{"model": "image VAE", "image_size": 32, "crop_scale_min": 0.7, "encoder_arch": "vit", "encoder_bias": "none", "encoder_inner_norm": false, "loss": "l1", "decoder_activation": "silu", "muon_scale": "original", "momentum": 0.9, "adamw_lr_other_params": 0.00099, "grad_clip": 1.0, "steps": 13300, "adamw_weight_decay_other_params": 0}
Rows from block 2 of the decoder, named by matrix and row number. Each number is 500 + 25 x the weight over its row's rms, rounded and kept within 0 to 999. All counts start at 0. Numbers have three digits each. After the name is the row's rms in percent of the matrix's.
# conv: 3x3 conv (decoder.decb.0.0.conv.weight, 96x96x3x3), inputs 36-47, a 3x3 kernel for each
conv.0 084:516512554511519513546555521512501551504491508467518498505480526498414495517496518489506528514540509486461462529470489527506516511528545538516505529477489487494498509519529502491503476495507493506548504528536524493467506485541494482526495473506462533484504520512490525504466521523503466459481536495499487585502502488545550534
conv.1 113:467436492468528504524490478465495469513470541456493515552490523458510492525474517510497520537481549454487491534514465484501537478472488458485462486519482466529483458542487451475524492461475511487521516481477534486476502471541490552469535475514477479485490514535518501476500480509534534515517461473478478496510478486481465546
conv.2 096:497499509471494505507507494510495502499486464493504547534468431495558459488540458470531473529462505506484493492522460473493489506507506495493494497466497499497503501538515513533518522546487434533513484484479486491485500518498468468456478497486516530485497556496469508470527474497469521482497521513492508480525527483507524500
conv.3 099:498519450526495465508536496496495506459483478444495492493522544500517475515521533462482488464487475473473530499518479529482510513496499518499483475572521491544555475491529524546496494512484501508499505494491516475530500487503494473491466519500462435483531516500464465464441479474535516526479553529535492480511528512507501505
conv.4 117:506516524516494495472502480462492547502495502494478486489521543474466478526515480549512485535521491505518550486512502544499529466532479456462467491481474460458524508520504493529512526471487527470481513500442518445489488500495530489503488497493504497489514488523527479488554526519515471467502524544511530507469512459552510523
conv.5 081:493485487503474487505473502510484479524512495527504500534507462498574507532516500512475491460487455493512553513495536503447497464500486510552532477525505521527511542519490494509465507481476498465505525512527474496505507470480494492449474494512519492520518506475499494470530506516523530521506500503522475487503518575483474520
conv.6 090:548493532494508508490467483496518491507503525496538529464501501537519506528507488508534496522473513513537493501533493485481520488509463482491498477494507500530470489494520581461550467478534496508519528513518505525524516467488541497511506487506479509483506450488497500515464530491467578516492518511545476508483505508539470530
conv.7 093:472523483512549513477528511522516509514534508498489502505501496426471502500512483523501495487555496519517498461461483501499540438491524540471492488526524560542525491499549526473468542499538506501504503499496488513476477503525489563511510516499510517496500493483486506511493482469515535523506508445503554461511458523467496504
conv.8 100:538488508527512503536494530538485532512498516518478485498454496494526486525482513484471515520526451522521497458538475492489523508518531472474473495471522485538487520527500460495483530510526520482458497493444499484461562519475504461491539476532532497500577551513481489534515457489525480472494490491488512512548484524468471485
conv.9 082:515517498522522496483529505463504500507509511452464499484448503489457536500492483529501514523499536516513519498517515500498456516545510450508477530441514483507540489486495539511500516513477498494504498555472497527483492503520528533524534519465502444520480469484484485507485520460493479513526405517508493509497473461490490502
conv.10 102:518479506535518478487499502460471475501463492508480471491529496432514461501556512501490470477524501461526470476490460479504437525500505499497483515503544471516489538495532522544500545531534418474536467543508434513462428485490471499505526484478509515485531529515460474485500493493481470499531528519484500491482518488506510488
conv.11 097:508478509508515504498489487499530513500546465480512484501449484497449497492522543519522492513508531491517461528477575533515473508505497491503486509524505523516502517516490515570510501503513509482491511502482496477543483453506476493522505522502476462478499487498511482515489488516494457526506503506491489502519503505516525461
conv.12 104:487518509485487477504489497503494538484494509452534490475493496496438532510488456488465492564510534462515489520539515508562496504431504480544538502534504505477521474511492499485510475461537507513487493508450494536462515487452478485498501494493496506510472497549477498516475474516512478508544487494509456484508504509498504473
conv.13 088:483513455536498501462482480501493498492535501490498508551512525486433533458504485504480466475509476540509526518504500522516471488496499514537514512496484536522509497513524479472513494560478484468504481507535536536550468478448513445495483496485480509439528529510548488476509515464524475498509459523491460481479485524483491471
conv.14 113:483531491470491505515494484531474549483518472500469494529465535461524487499474518505523478481512472489490473518504511502499487530523508469499548470497499501536503457498486489510534486477510521517483499477499471480488504486462464516452519476498486477500498533489499548499515478524476489516524515531475472519484510535536516522
conv.15 109:520494503490488529498506462480443508514503521432454488517511495564499519568512491519497483519470464487509485460496519525496511528496535456512443489486520475554445475542506543525522498493505485512532506482481465520498542525503484534495511485471507500487517526509462503522497486474506510509500485476518498475510525499518527484
conv.16 103:502506524463564513500549505522497465512496469513502496524488493499496511497487491472472520512509542505519501468536515489514508491501509485469514480496505477488520527542500486476498554504510530531494535559489480485466484445523504494495518500517525498517493498498539516482538532490499467484481497512536518491493515481507503510
conv.17 081:439499489489502496484475495484462487532534476488455531464455496460426435497520470524504499479557505485487484449489490506544519475490492482490533485458455516501499468488492514507494496484523500548491543543519460498512570504488517489512504530493497479508491508489503487484487511522497459479515478459485501465553452490505524485
conv.18 089:510487507490507509503485487505511581501528498502482513475518470460524497503530477471496485468459480495476506487426497503491473512464528540506538510536472484477524491509493498499490512481473467484438471441507454480517539530473478519483479516500493479478506522518526478517510477505492511458488551498468512479530515489493509512
conv.19 095:504566486487483506515546515450525522497473485483503490479495484444475480487472496503450468491549467538533493472520526500507515510531498532500517498445498491450497588548545534451509565497529529439497523497490496473520480491489493536496493508504529540535497483495507486513516522488485493512474477507492471513456510548478480518
conv.20 106:484472515494495513475513482507496506468508475456476498535471511509459477544438523517482497499540528512522494522491521492498482522494472532517482537524444536490522526469509499498472548472460500497442494465505505477534468511474501461535487485516521495477504483509530463478491534463503506511537479519460501500499466444478516547
conv.21 101:500500515536492525483489516514513494485478503509487519472505513475603512528533488535493527481495503517482473499485486498456513470488513489539522499511490516560513514484550476512534528479530521496519554524490479490476498502515521493529499494481519477496486521511478490488491506491509485473537558507494488480535499487554508511
conv.22 098:495518508511488458504553539489521506457503510502529526499484510527507515492482465475448508495479526463486467496520476506456436511500489526487521522488554495503533513526537539512528472510477525514494475522505567528519509563529478492528501550502460472473486479473500513500494506508519555472488500519500458522427511494550503544
conv.23 096:512508489479537495489493484538503510485470475492494507505506469481415501513551489494457487419465501448501502512511503501543520516493493504509492476479482528523523514528580526491521519528533518507505482472504481494496508512509538495480533507484529531529445496483499516517496517547499453517510468487471538480520456494477517507
conv.24 105:499467524552502514473501492497511479491507487489484478493482499481502489535448516498518520497509495534480532489490530492510513499547494560478541520503521511460497532488483516534495503483510540469471481475514547517475506521458479567458475538560445526514503538501512516483539520505541501498516486478471524493462461521509502505
conv.25 092:477479487514488519528468494489445465502465495482484458503497526511528491482472488488483488512497510464499510478508484470434489513535530538500527530520529500502524514477490497537478484490470503488548524535517469449510511506482491486506512523496499448468484480467541489528508513491482518537496487495487512495465515496518492500
conv.26 106:496544526522500490485505489495505492454460506472497565488495519448506509490517506542490542544547467509481481482482512501505463485496491475488518500490527486519502473476532494503503462522561483509507484481515512490499516491467481475498486518476494509527520537463550468523493517514514480504475523512535484536533510513522511480
conv.27 106:518505479536548520512448483527528524517493489507512528493517523489469490514494459490511463505486519508557492452517506525524536475501489552485514532500532528506511516463501528489528530518530503516497513491532507520482507517455518475513522473491514490484482472519491520479480496477474535439480494492526487547458520515472520488
conv.28 086:529452493492476489489461479521482499515467490530501490498543469474575465510547499506516486509531467502483505481486490491433488510470507469521486479547497481486505496490480473508566516494491501521494490518502501472493482486528509556489499500498524481507508527547486481507494483481490489548472564506491532561487509524515469529
conv.29 119:468494531512492484502487526477526497474521500510507513510463480472518487475489506511513468500523532512504516596504478482491474480487493501489513533519499525504523557545500527493516512492493530481494477489515452488523402505485481493491541497513526480478482503510485524526537501514526464503487531497548546530528482489517516494
conv.30 102:480547498498506533486480502489515502512466493523485484515475490469501484493496525498513528479548476523504492498537546529499522481476528497498450514513479543527467490495492523533459476486472473479506517549519506520500516521488506520529485525490480531507519501471485530555516443480469498463517519525523456483469544498530492494
conv.31 088:470502482488435457500467492466488515488520542463492502513459490518542549466476470485514485512491506538523455463520468513466488496430469490497503549507542499513494478484501480554490466521513491515491459486467507475503497534499525520489513542510470545495476524478530499465522492492504525523515546519467474513493532521529512500
conv.32 088:524477488476489496449488518485556512508537527528512481474522511485575531477480526509515498534503489512506471492554484476433488492491472458469500517503513528520489526521531519557494548492513500483439505471470490476492494479466528538525512481494504439506497481467553515539518460499519523536512490488535508532476518464499492494
conv.33 116:416490473495471513511482509454495530458494495494486475532532500533434483513505543497464523508495512499520501516509487527485507483490484514511523506504531518501501519504518538483501480488504510513453531493526528465507516523556521456486545475525485480519529507531571501517507520489482545466515473498472494503495479492545470503
conv.34 094:516523475503523507511484483520476479506514557512490453477424493495513524511514481495501531507523474480510508517536467515532536523494496504454473485487464483527498483505531479554481503473505484538512495584464498490512454497484528499520495507541475540514473546525515529466534466476506422522468525485493466484508534522475509533
conv.35 096:522496521487505535511507464488529547505498501469535481490494483508508521529447508500535531485459490492530505523489479510490487498534488484484505507563481497515509548472524500487497495481492532503484516492509469547494501511506504444468471490475533496499503506547543515549536472527481584497482471501503511506488500547489491553
conv.36 111:469491485474522458457479478472524505527513514533476505479509492517510482530490473499500466509500415488493466459503521508516481488483517521473524530488494493480525531486492504426522474488503514497435475518482506493514474494482551487497521463457493490477441454493487464500529489550531503511459512499468521486511481527498487501
conv.37 119:526475514463502523478511527528514482481537473470498515479494515485518490477499486531493536514530544536518491500491494534510485532489511493503467431504491497507460567509560477525472528489517524494558482474427490477520469442497505517480494435469502500475460463497502463510515517484511513485518502513515527509495556488567485494
conv.38 109:517517488545536497524556503523481474504490536484472448455501494516456519501510480518519492459495509503484497446540511494500468429495487479513528524506562534511498511521512550520545536502530516468458494478479469522503524503464519495488474479484509500487531542492450480513524516536496584516544474513517501506473442486541513487
conv.39 098:530535490522528473546511485517486498511484535490485478511542482474454514480502531530470472479546438512526496475444508495517514523512499507478479471496533480539474556533487522490474541483480469509480451576490507524467506479486496494423439505509507478480504531478491495541472535494509474482469490515493540502498402494537529494
conv.40 123:537505496522501466477517460518514465537510509517507507487490441499475471491492476510439478508496492499483527543429474463486497507544501488539471476488499513499490506535537516472530478481496501491487483502513524505491552487493521482502473483508536477526499464483492517524488548497548495479520511540509593519521504472487482525
conv.41 085:491461492490522489498480497503488477487500496523495492503491499475449452523514474500470508499476479507520498492458491468554512495554484507482496482478455492445480490494449495451528510501494509505517478498513453556481501491512454464508514467521498494498504502522487493499470557492511508474509493509528506471524438500508492499
conv.42 094:468537489506517504510512459512506499544502499482520464477534518479531472501525509502515480498480500492514528474479517540529504474452488512511508509532462467497519542495532515485472508502546480519463540492512443503527486548502486467468532521523468483499464490478463494454526526503512510501504517489491474480498533499481515471
conv.43 098:504543475521520511503463508529543482520520527462545488470513498411466509526499533490491530500570545529530513499544545507513498502521484471450493516456510552457493483479481490472465496485481530515478495542519496506530507483529484538517537497530479530497451481511494503504512502451473484463473491491515454490460485502455506468
conv.44 114:542536460506501500480507482463535507454480509500490487535492477463491514499479518467490484511457483527511522513477510479456481480531474552504519521527533494470511488460558495521501527509509464511543482490517457509530519509468497523459551503456478482429491513501494497494484512500509513499502544517509500499568466510523526490
conv.45 095:523483484473518484491514508475482509531493518469500484489494494477439469489434495497462490501493472468488498556530507507521524530566552515514502475470469526484492481473485509484497502488452476503491501493499459497454489491501482481510480479507458497476527508498496520483516483562518492474500465501536474518490502471555514496
conv.46 082:488559520480504485507519481498526439526515538521498498490526492490545513487482500485547462496469470495456507520500501465479440513506461495490522515522514503510472503523473524494481452480504519492525529476525529481534509496490507552476495515488492522446511458484520514525527484533497518491489524485476543440460568502500474469
conv.47 095:506513454534533534510533507513536496488512504506485517496518518554548523494465495524449505499473501468501513491489529496471511529526515500493515516532483513479484500555505463485471499505501488482466488440528550540450528439506497460559513467498512498462483494496514492532559509489510528477528502479482482487474501526503505453
conv.48 118:533522542505476528522508514480476468424514449482518524519480491517490472492505519475496516491467524492465517468534514561521506491515518488495489510486503439489472541495524550523517524494459491498473530476527500516480508443480490489485452465488512458514552479526472494462543481547502478544505522541506495481515490513498519510
conv.49 097:524487516483507511490526556492519529486544505513478505501527486516569489526534532497490510518503560488480521547531484543498534488481489505484496519517467537532503548545512546512504566563505485495461475492499485469458530498508538486508541525513554523523527479519502493524489494492487493515516533482503507502477546519513530532
conv.50 097:540516464504470528501527502508541527515564507481537507510453510507527456480481510478501483468506510498482454496509508476486534476463486528477552490471482532447549516499501502521460543491483579486519479503509510483518495491524488497470498502497502496486449511492503522539505455474488486493497484468484473442510516458466501494
conv.51 105:465479481476509472496541496441504488520527515462503513494463509462517527465491490518513498535556480486468471500517506493481491466445493483496505487518543495486520506552493528473554489495471500493533535459476486512486552484544517463544470487500484450514492488507509505524495513517483561530509531518526459464557516496520478517
conv.52 078:496480498480483515518491505528526496510481473517483506475498487435444519502485492519518512522532515508520480491483496530558466492480516523540524484514489480490508485533498489520498503502496506509500508520494530505499491544519498492455489545503550498503542557541486518471477516527522442479487512525493493505524467535494468500
conv.53 089:503511508532498470533530526539499554483469520550518526501497460532546513493488497492517500446482430469455515525519523534488485503505493504458501495512510486493540504489501513482471544518516466489500556472528509501484499498510522521528433542444462517517485505487529501504446479506497488551485456482483483488537480532516465467
conv.54 094:445487469498495497538551522498477479529469463501467509511471529533489517511521526492482480475496504497501501525496493488548545507533471508480493515531515478523486503500519487487518526455530471540465503506478470478488495528499528479504517522530521518528500535534486490494449485501476517468511507491518460506514475474513481507
conv.55 095:518495493495445474537514499550493479499530488493500471513528521549529474530486517513497527458502507480465524489488527454489501490531512495530489474544466507518497509511448474500505511498525560504472530480491479498463505482496524489506502459514497497527503506512490511494538475507516541488534553540525533527458518484482495507
conv.56 096:555531498480504493533499507498540487464587534472511469467488506535487460456533485454491507472401475475502485507479495450496464474447477543451553536529476514488500506528493497487459480512505535510506523509504491531529496480534460499501501441489520471478515486509470471480484506494534517473508512476491499523507553490513511508
conv.57 113:529477473528481525488491501517508531436511519491511524520485470512492516478489578508498476484480515472475510520518475497530521533525473519524479523538485493501500529506476495538488513536494473474524440522491508474489502451519465500499509490527501501458492498537534487465541457495527476511506499533502481503493484537497498491
conv.58 109:496500474483503453516482483471511504495478511513528489480490503489491496507521473457526498513528470481492479463476453450523467513468455460499484539474517473506545521478520501534501509518565536517491496498495549485542518510461541473503551506539487508493464483489516480474500559500554497502551508532485494491474493496499495534
conv.59 096:476543509512508506484455504536525516536538517519505509520520456491439489495568485562535526495476513518475499526508499504532475537535529528510479522476552501491527512557476518496483480486535465520496513505533506491467510470562477458496538531486528516536541498490482502496489520465468481518521506514506488497485522491523475521
conv.60 095:500546507520527514493521485520525494450475478487495505510508474489512536519521504485495509475502530501522498489483489477462512476515505513524499499517507514490499548539528486498502500505490486516478485520541463520483474480482535505546480463503518510532468433502511503519506518482480575501485504471469543496514531501450550524
conv.61 100:502461531489481460533463478516535476500508499502481511469484503525495492540465465493454437470473487503498507518487506543455501524487486530514504487511519510530481442533450500538442443511532490515525521502528540510529532477504514513459548478526512519527517493482458475497471481490545508565496523508554512501462488508526533469
conv.62 105:513507479510469482488533485501515525453546480474441490494501502505528513530474475493443519504510456495534476489472514539528498474496485490492557439494501504543530493488542496575542516515567465532499503480515536481523487515431544517524520521466505522488528493491515477473488506488479533474506524546479534484519518535498499517
conv.63 104:506543533546475521493524517527469516509494466547494517534446480521549538494437496503512509458474498497484510483466478491494513458509500486482466524515507470542495507453514535492496509495489470503512462496490517501510443506451483546511506480488537469500483507504460484544547501469493488518474485435486475531500545512502484530
conv.64 106:495460475519514490522516501506508438509466491537502482482457505480516479475506533529468467477533522512502469486437507500534532446489503487496524505513478524492519524498495542531513525506504491509486491479482484468493537523449483524451469503530462541513503487495510530519535496514540452501466471457432504477494503533447533542
conv.65 106:469511439513532486492525486461465475482479491511492450537527490499507515544469475475514476530484501497473521486495500514495547471504456526502529518524555516483520535519502467516499541486530482536484517479480461524498464553476468532513500477497488473517441512505526505517515486479516491511486454496484525494514498502504534512
conv.66 083:509530526499534525455491505467470502503482504538549533533535510502477541513490525532512516531545523509522539506512484515541528478523479515497497492513501544531484504487525515520534464491523491519513503527465513528492486506487527501490478480518502512514520509480527503491499500497497469557484503482501534497477465465468513495
conv.67 104:515520518454487497492502443492519506514505506495494468460514495495481485488547486509552514508488526491528483519491482437546500538466460515499471487456458504503466484525499505434451533518505484536437465468500529536511480530515521515534510464487508531511496499474540496531479490502506495473538510478494510555525506471491544524
conv.68 117:507547546483485501485509475508512492521516513486504529525509530503533473473470497527500481503520463505499499488509475484514502515504525495548473529500506523486532513496517520463466518489540444483516491516470467527531551456542542510492483488479496503545551512510469468506462482502529489508488473504539497494495483529495494511
conv.69 095:474550508485500492486513493476527490466454492472500482484478511509489504505514508516451513489458487481503493515470512493487474478511515458497494515547465444488479493488493525493495537507476492470483499484472523489505514486486459440500483531482505535538502453503494497513494499512499551536542511473484462520500465512462508491
conv.70 079:505491504514516555515502513493486481490507511478521513510498541516420475486473469475503481514509612497492506504501496519577554497487469432437483491470515466478483505469534514499498531481530501445480486455479485518498489494478505494494488511479540472537510480501471485496487481468471477468483463507523494465488439468463482488
conv.71 124:518510540474465467476487499548507455461526447463498525518511506532502453511444477497499490478499540540512473463488491484488523483485519501521527491472523519514509544483511521531477504558476494484509462532473546460463565494506494455548487551492464472499516501503533492511512492485512484535509543524472483539522530484495472525
conv.72 082:507523509470505466519515523487491468518528483511496459443463487517568522525496536525517554474510463454502531506451522489492512537506519547489507506488521502498497510486504468468455522476516516536516475528495505476520471506522496516483520493523520510554548493524529457518512490512451551531490530484503520464535517530491527498
conv.73 110:523566486530522499455529512450481495520422472528495514525502494471528531525477485492454529503514461481468534528477491516494516475533498516438496498513476475499468523479546500465522480486507504494523512486523513556479532477511453481532501502470471514468509503498530492506507526507514471531522545519468513507546497526461537474
conv.74 102:528494495504496535498481472515537505501555514513545488523550501515460496522529554501559532503536546518523544481477482476493470472491530518449506516529507524482557499538505483507506530530472512530485504524525475505521509506540525495501510536522539471498493499535511466519547485554510493476491462517527524523498493474509565528
conv.75 099:480475487472469508446471507486475497552503464470441516495506499447487467473493472496491498515529499509497473441471475508466505499457520484522475510508501514540491514532492503511497541528517498490503498492508554499496488455468509480514490489505503545486542516485483489508529472460448559506523499519499503523538512484507493495
conv.76 097:484497492477477463506517486517573525482521472475503484471507517533531533487491505521547461526536457497488507503516489493432482518519509495458499512529509532495501476450442490445491478483537525508518478534524538464518471497485482497513518481501507525487488472520466561470499530524477503513488487487534520521500562489504482497
conv.77 099:496488513518472519484447503448522500515551528515504487466471482483486484534495510436534471492502526509496533481507486552494484495472473546462536471510509524527547503503492536463517498508434477548507504427510511495546514476482515502505494508478545550526480507508468486541498502485461525522479494487443496465445499476519458481
conv.78 094:508460452500492511471500489491486472488492485469447461557501528513568543522495511486475536521493483509516519512528504490473449496483508536517490507464497488492489514534480469516505508556482528497510531515532513464491491510502444468527504483530492504447500495532480496494513491502522495500522544519460527536471501555496505483
conv.79 103:499486520515524526482569509510490512510515509491486507461549476513492523496481501509491464501458506525477479487500481563517485507524524554537514482481471503472501541516488503518497503576501518503490535509528496511505463511438504478503510520492516495501486529495534481499483493507477447500451474515501545522488464500510477494
conv.80 099:487488511473483481498495489484533510482511503515473463485455519513511491498470509500516522517527546509508517540572523525482503508544516455537512527508502466499510513492504467511485493474521453453488485491534474480538454431497446484538501513513513493499490506514494463513503491505489550540548504520487473475535552528472489495
conv.81 108:498496493520504500496496481489476465498504505566501522510459494511463509556507544475492486524451530481489495496471480439464480481525521495511467498536480496495457497473479504527488493531519477482498481493484514500505525531500508497525499499502441512488454525512463546477521507523493476500503475491475463475508506484477542526
conv.82 100:518517508463517422497518488513478462468480480520506522541506528529509509518527490537523544499514507518520500508560515454518468448490498503499485523485491522466523515485500512505501496512497516473511503554462489525498470465521422531538533498491481525525499553525500517505518517473504509523528476498449512509523510490476490484
conv.83 099:492492480498483476501507510504521521484499498489503510519488495484550492490478496482519534507460505552475491533475503502490541530525470427528456502507481475507484527443529471486521541480485528499540482478479468516441463521475502475525536542504479477475507494474505485549498466530498525466503513527517531476510488529494546473
conv.84 093:468463466531500458474498473481509507440526523503511516497502514482439491507511491477526436475510547516468484454482454471534474490510465486437506488443488489488498492497478492540473502517507519552503514493473546461508499499537522541517502524480500534489477516467502553482519482492480464539488476496479512495502463496507504501
conv.85 102:481527478491544460488493483487478503505498487528481511489458517506535490495499509527531561528509500491502485517476540477483550552547528459532442500492505502525518527503513499505469497499488535519507490490531505491505537504500465487512491503473509472524524531499531466508497531530506492494489513528520524483496515484540560521
conv.86 107:539509499500478506494469451462460504512498524480477490512506489484480496519486475481476478528521513508522504502475503514517492492455490524480497479480500473488535524567508522503513523545508450451500488473498468525494498498510476527496489484503511511473522495510470525490491451491487481493450459463509527501512473476534503477
conv.87 087:509502504507467524506468511511473499544493512516506475472496508519521489481520493506457531475522470485526486488544531515419514486462519468532504556523529515522511484494531520474552494484496476464500512459515501474521498444470511446518525486497496510513497502480491461511514532504492551488450526475522455530476554524480513498
conv.88 087:498490500511488498519433510509489488539478509517518496486554474531553532482496484531474484555461471506492541501451485486526512489518511457571503463520522512524516459505455490519532488515486522509485482445500491523472515479538508506510526484520489497511468529487504544479493522502470536529507505522528522482506445521457514509
conv.89 097:502529511509525518497539508485477494486486511485536496483501515503472509486464496527518555510525508510515510508520524521564502519510497515519484459476481515480480506484484472497503453512490516503558482527493513502533463475498520499470506488489467491482471502485477479511485490501488452455507484487501484471556568463516470506
conv.90 098:506462524469493507493488506494488509505472506515463485478567501568492467466430499480509499519558502491500505486504531434505433548485519510464470513513494488510508498502531490515539494475486512476473465425466509532477524480486506529530510495477506510524500488507496527473489514487464499458495515553453514496503442488524465503
conv.91 105:475491480498504469501487533483539493518544502521512447487532468486470481490519511486508501509504481502491550468471491537518485492466518523525513451475482435494500528498522489500506455509486469480553487482500519462511491500527447505513521486500520534490526498507508466484534515523485482500507511451511492516489498504491504502
conv.92 093:498487505498453531502499543517467500528487532501475501483539483512460476509532521499478518500506526492496506500539489465542495526500514508549498468481496470502498496482512522486512524496544497537474482549491498527442516522481482454513506523506516485537492487487491516491489469489526506519497476522509515479438513521488506493
conv.93 108:537564500544519501524511480504510469474514456501464524530506475492522503523522485505498524492504476507481469460522505492460487492488525516474527491473524486488536492495488572497572498490494475509478520496523509520460536514527517531514524516532508516495514466497493469488514481527436510500485464465505452488511514520482460522
conv.94 107:512486477514486479484503468522503513487512536502478536492500498550491490529440503513515509537513538534534504486471552473505503469472523494496519480512496459499498501495475505525552519540521496532488451470435492475496511539485519500493520535528463482516491539518511516531519490502529489481465478489518488507514479489489505480
conv.95 113:484517469526455513507503508475495464495490520536505493536519536540512467588531513523525525496513477545472536479484453479513515484513499526508499534500509536521512550470551524502514504496563522520511461469516545495539543508530471519484483499486460499536485534503539492497502510494508500482524503452465497531533555525480534506