From a checkpoint of a small image VAE.
Model: 4.32M parameters, encoder arch vit, encoder activation swiglu, encoder width 128, decoder widths [32, 64, 96, 128].
Training: normuon at rate 0.014, 13300 steps, batches of 64.
Rows from block 6 of the encoder of a small image VAE, named by matrix and row number. Rows with one number belong to one neuron. Each number is 500 + 25 x the weight over its row's rms, rounded and kept within 0 to 999. All counts start at 0. Numbers have three digits each.
Before each neuron's rows are labels from the 100 images, of 14976, where the neuron reaches its largest size: "peak at" is the part of the image that holds the peak; "colour at peak" is the nearest of a few named colours to the mean colour under the peak. Only what is clearly more common there than usual is listed. The data: capsule endoscopy frames (Kvasir-Capsule). In brackets: how many of the 100, against the usual share in percent.
# gate: MLP gate (encoder.blocks.6.mlp.gate.weight, 384x128), inputs 0-63
# fc1: MLP up (encoder.blocks.6.mlp.fc1.weight, 384x128), inputs 0-63
# fc2: MLP down (encoder.blocks.6.mlp.fc2.weight, 128x384, transposed), outputs 0-63

peak at: top right (31 vs 6.2)
colour at peak: grey (36 vs 6.4)
gate.260:468540498471488511515507520499528496469520520465473468478522496518488486471514479494511521478483509498557484497527497527523558458451537513532490516497482530485503489519547525470522489502493542
fc1.260:488554497499485519509479522524438493454543506505485484529507527535509497505556486495501490505492455508520493514530488536501536496504490556517492506482502514432506491516557497508518494481477531
fc2.260:461537505503492512500473514513451489469537499507496481508502522514511491495545480499486485513500439523494511496511494546524513496502493559513475527497503500437513509524559498501504490487491530

peak at: top right (30 vs 6.2)
colour at peak: grey (43 vs 6.4)
gate.246:499581486481502474561468466447511545532505501510530518506484491491478511489484509431497524497487509547483519500498506498531534515496484501518460512495487498454504534552509496532510514502495514
fc1.246:506437499509511494466519521537468469462511514462487463497499519456540471508508435554488492495539442460522501495455497479476503490523499492487515499533519519541512496489481538486464465500546468
fc2.246:501469513491481480493535547526494457476500469541486460514516476456514500544548423535524497505472495495492508534488490496493509529488508513463516460493517547581469506460482535491511521514518505

peak at: bottom right (31 vs 6.2)
colour at peak: grey (25 vs 6.4)
gate.335:466512500504535503526492495472510471479508478511482500482487527457487509431511484487468528479455489522519561500505519537484519444478548444502513469517524514544514508524498540484475488499529526
fc1.335:476474459512521492507491512525521481478496496470468473448483498513506525490483487494523522488501461478505512501486485443490543448538509427513501517515572491503473470496489532474506485485516542
fc2.335:478482468510520514518491508522521494482504506454460490450468499494512544487493504515548518475512481471511512488497491443463552452533497434509493515524557494508472460520486518488499471487505539

peak at: bottom right (68 vs 6.2)
colour at peak: grey (28 vs 6.4)
gate.94:483521529474496516494475496450509510490445510506509496515513494489457481447490518509465504467486511483495506490511508549478486447485511536526484487497491484473559468548481477524503501496464433
fc1.94:537490481489478535499501496465521533567494500570503502515497502511544489471492522509443504484514491477495506486508543532490516461445524503498494524475478532511467502550475519490514483523450496
fc2.94:514516494478474525514496505479497509550498530559509514474495503505522492488485511504456524489484504463499529483528516534516511456467524497514498533498485523519470509535468539504503497529443528

peak at: centre (54 vs 25)
colour at peak: grey (27 vs 6.4)
gate.375:468491460484453484497497499503484486484517518501441467509506530501486506520499519453517517460494510474454504532499487497452529510486516510483545474482500462508455497510513523487485504490502465
fc1.375:538504501527473506497495521484497524476475472492499527507557482519537510503526492523512536488493495472497508522538477503501428518537504526486448488499473492518482511460479426533481492514481511
fc2.375:503504478527467485494450518550512507514486510471506472479527525535519512521488513538490520463514443520499508542509519465488488547532506531478514475480512494504483509489486498493532460486517535

peak at: bottom right (38 vs 6.2)
colour at peak: grey (30 vs 6.4)
gate.262:478491452480444485488519491497511466506475505468490491520504507484500493497483491472452540491444521482504481487498448505507474448493454526489529470507532496503521471493513493484492456518510507
fc1.262:447475470495464480508469502512512476493475502525467495494496502500524514487391514492485493530512497499500511514498499467512479507476458518516517480478501503538519450523536541526485483478517517
fc2.262:465458475481462494497464488488488501500492513524457514498554509489516541493412492514498490535519500513509496487479527473500475505492495527495533498483463489561510473528542551544491503474497526

peak at: top left (52 vs 6.2)
colour at peak: grey (26 vs 6.4)
gate.223:486496505486482473560498535511535548510559491534536523457533490455513486512515517474538455497518463502510547486499530475518522477492473490495521498496499503460529479521507530524553476498544524
fc1.223:500480477490511480449504529529458460496443514478512513476492509485445534456496489496478556503463492522500507523502492512462421528510484523483501512499502489571465513508486477484491495534525519
fc2.223:483487481513525505446511527513474470506453535510536473493486507488441531465495494498472547498461504520474481494507457509473449523502518515471504524516510500553449525493494485461475514542512485

peak at: top right (46 vs 6.2)
colour at peak: grey (42 vs 6.4)
gate.227:495525503497441538493526454466519483509453511530497472498529490513525510414525497515481543480476489496528466497501494507461503467463545493525498482536467468551483503487492539539507481486510498
fc1.227:472496475499508488503488537499521511515520511468522510549482545516493493529487519472534481512511537523493540496499482538469455549522456439496482514500468484488505489514479464521519519532507515
fc2.227:486486465503507518511479521468517510503509485484498482556499545554506499523475490498545493533504537497494541519516460517448452542495461442463496504522481505512493486508467502521506536536497509

peak at: top right (61 vs 6.2)
colour at peak: grey (35 vs 6.4)
gate.324:514484483510492498518486518509517524491500512471544485503526498484510500432563478523475508492471469503469506471497498473526540481441521515510546477495513495507516494524538492506484476509521520
fc1.324:495526509520503520497474488469497525499505518480475490508505471528511541463562509483504520472517496505488515545520469520508528494445507541497520492508505482540485476489502530503498521495500473
fc2.324:481520501498525501503485492457504503500506493463476485501500472507490542477543528478511508496532502514486539557532473524524518506462502548494517498493497490522478472511495508504514520519502513

peak at: bottom right (38 vs 6.2); middle left (31 vs 12.5)
colour at peak: grey (51 vs 6.4)
gate.87:468546494529513527483521500487516516556475512478505468487524446514477543470476468511479496492483484514496521488480480522478507466484469550509497452528451508518524494541483497493501462518549506
fc1.87:434555473496480468491540470520440529489486511491505498477500480512461470501428514427491471492505535501506494524516478507512456494553517492482494524498521518491485478484493473491494523503504476
fc2.87:466533472490474500475531485501452518499490510505502504498502482489485476474451524447487490468473547502515507507527447503487459491531552485462510536485541518493481478475474494493486537486515498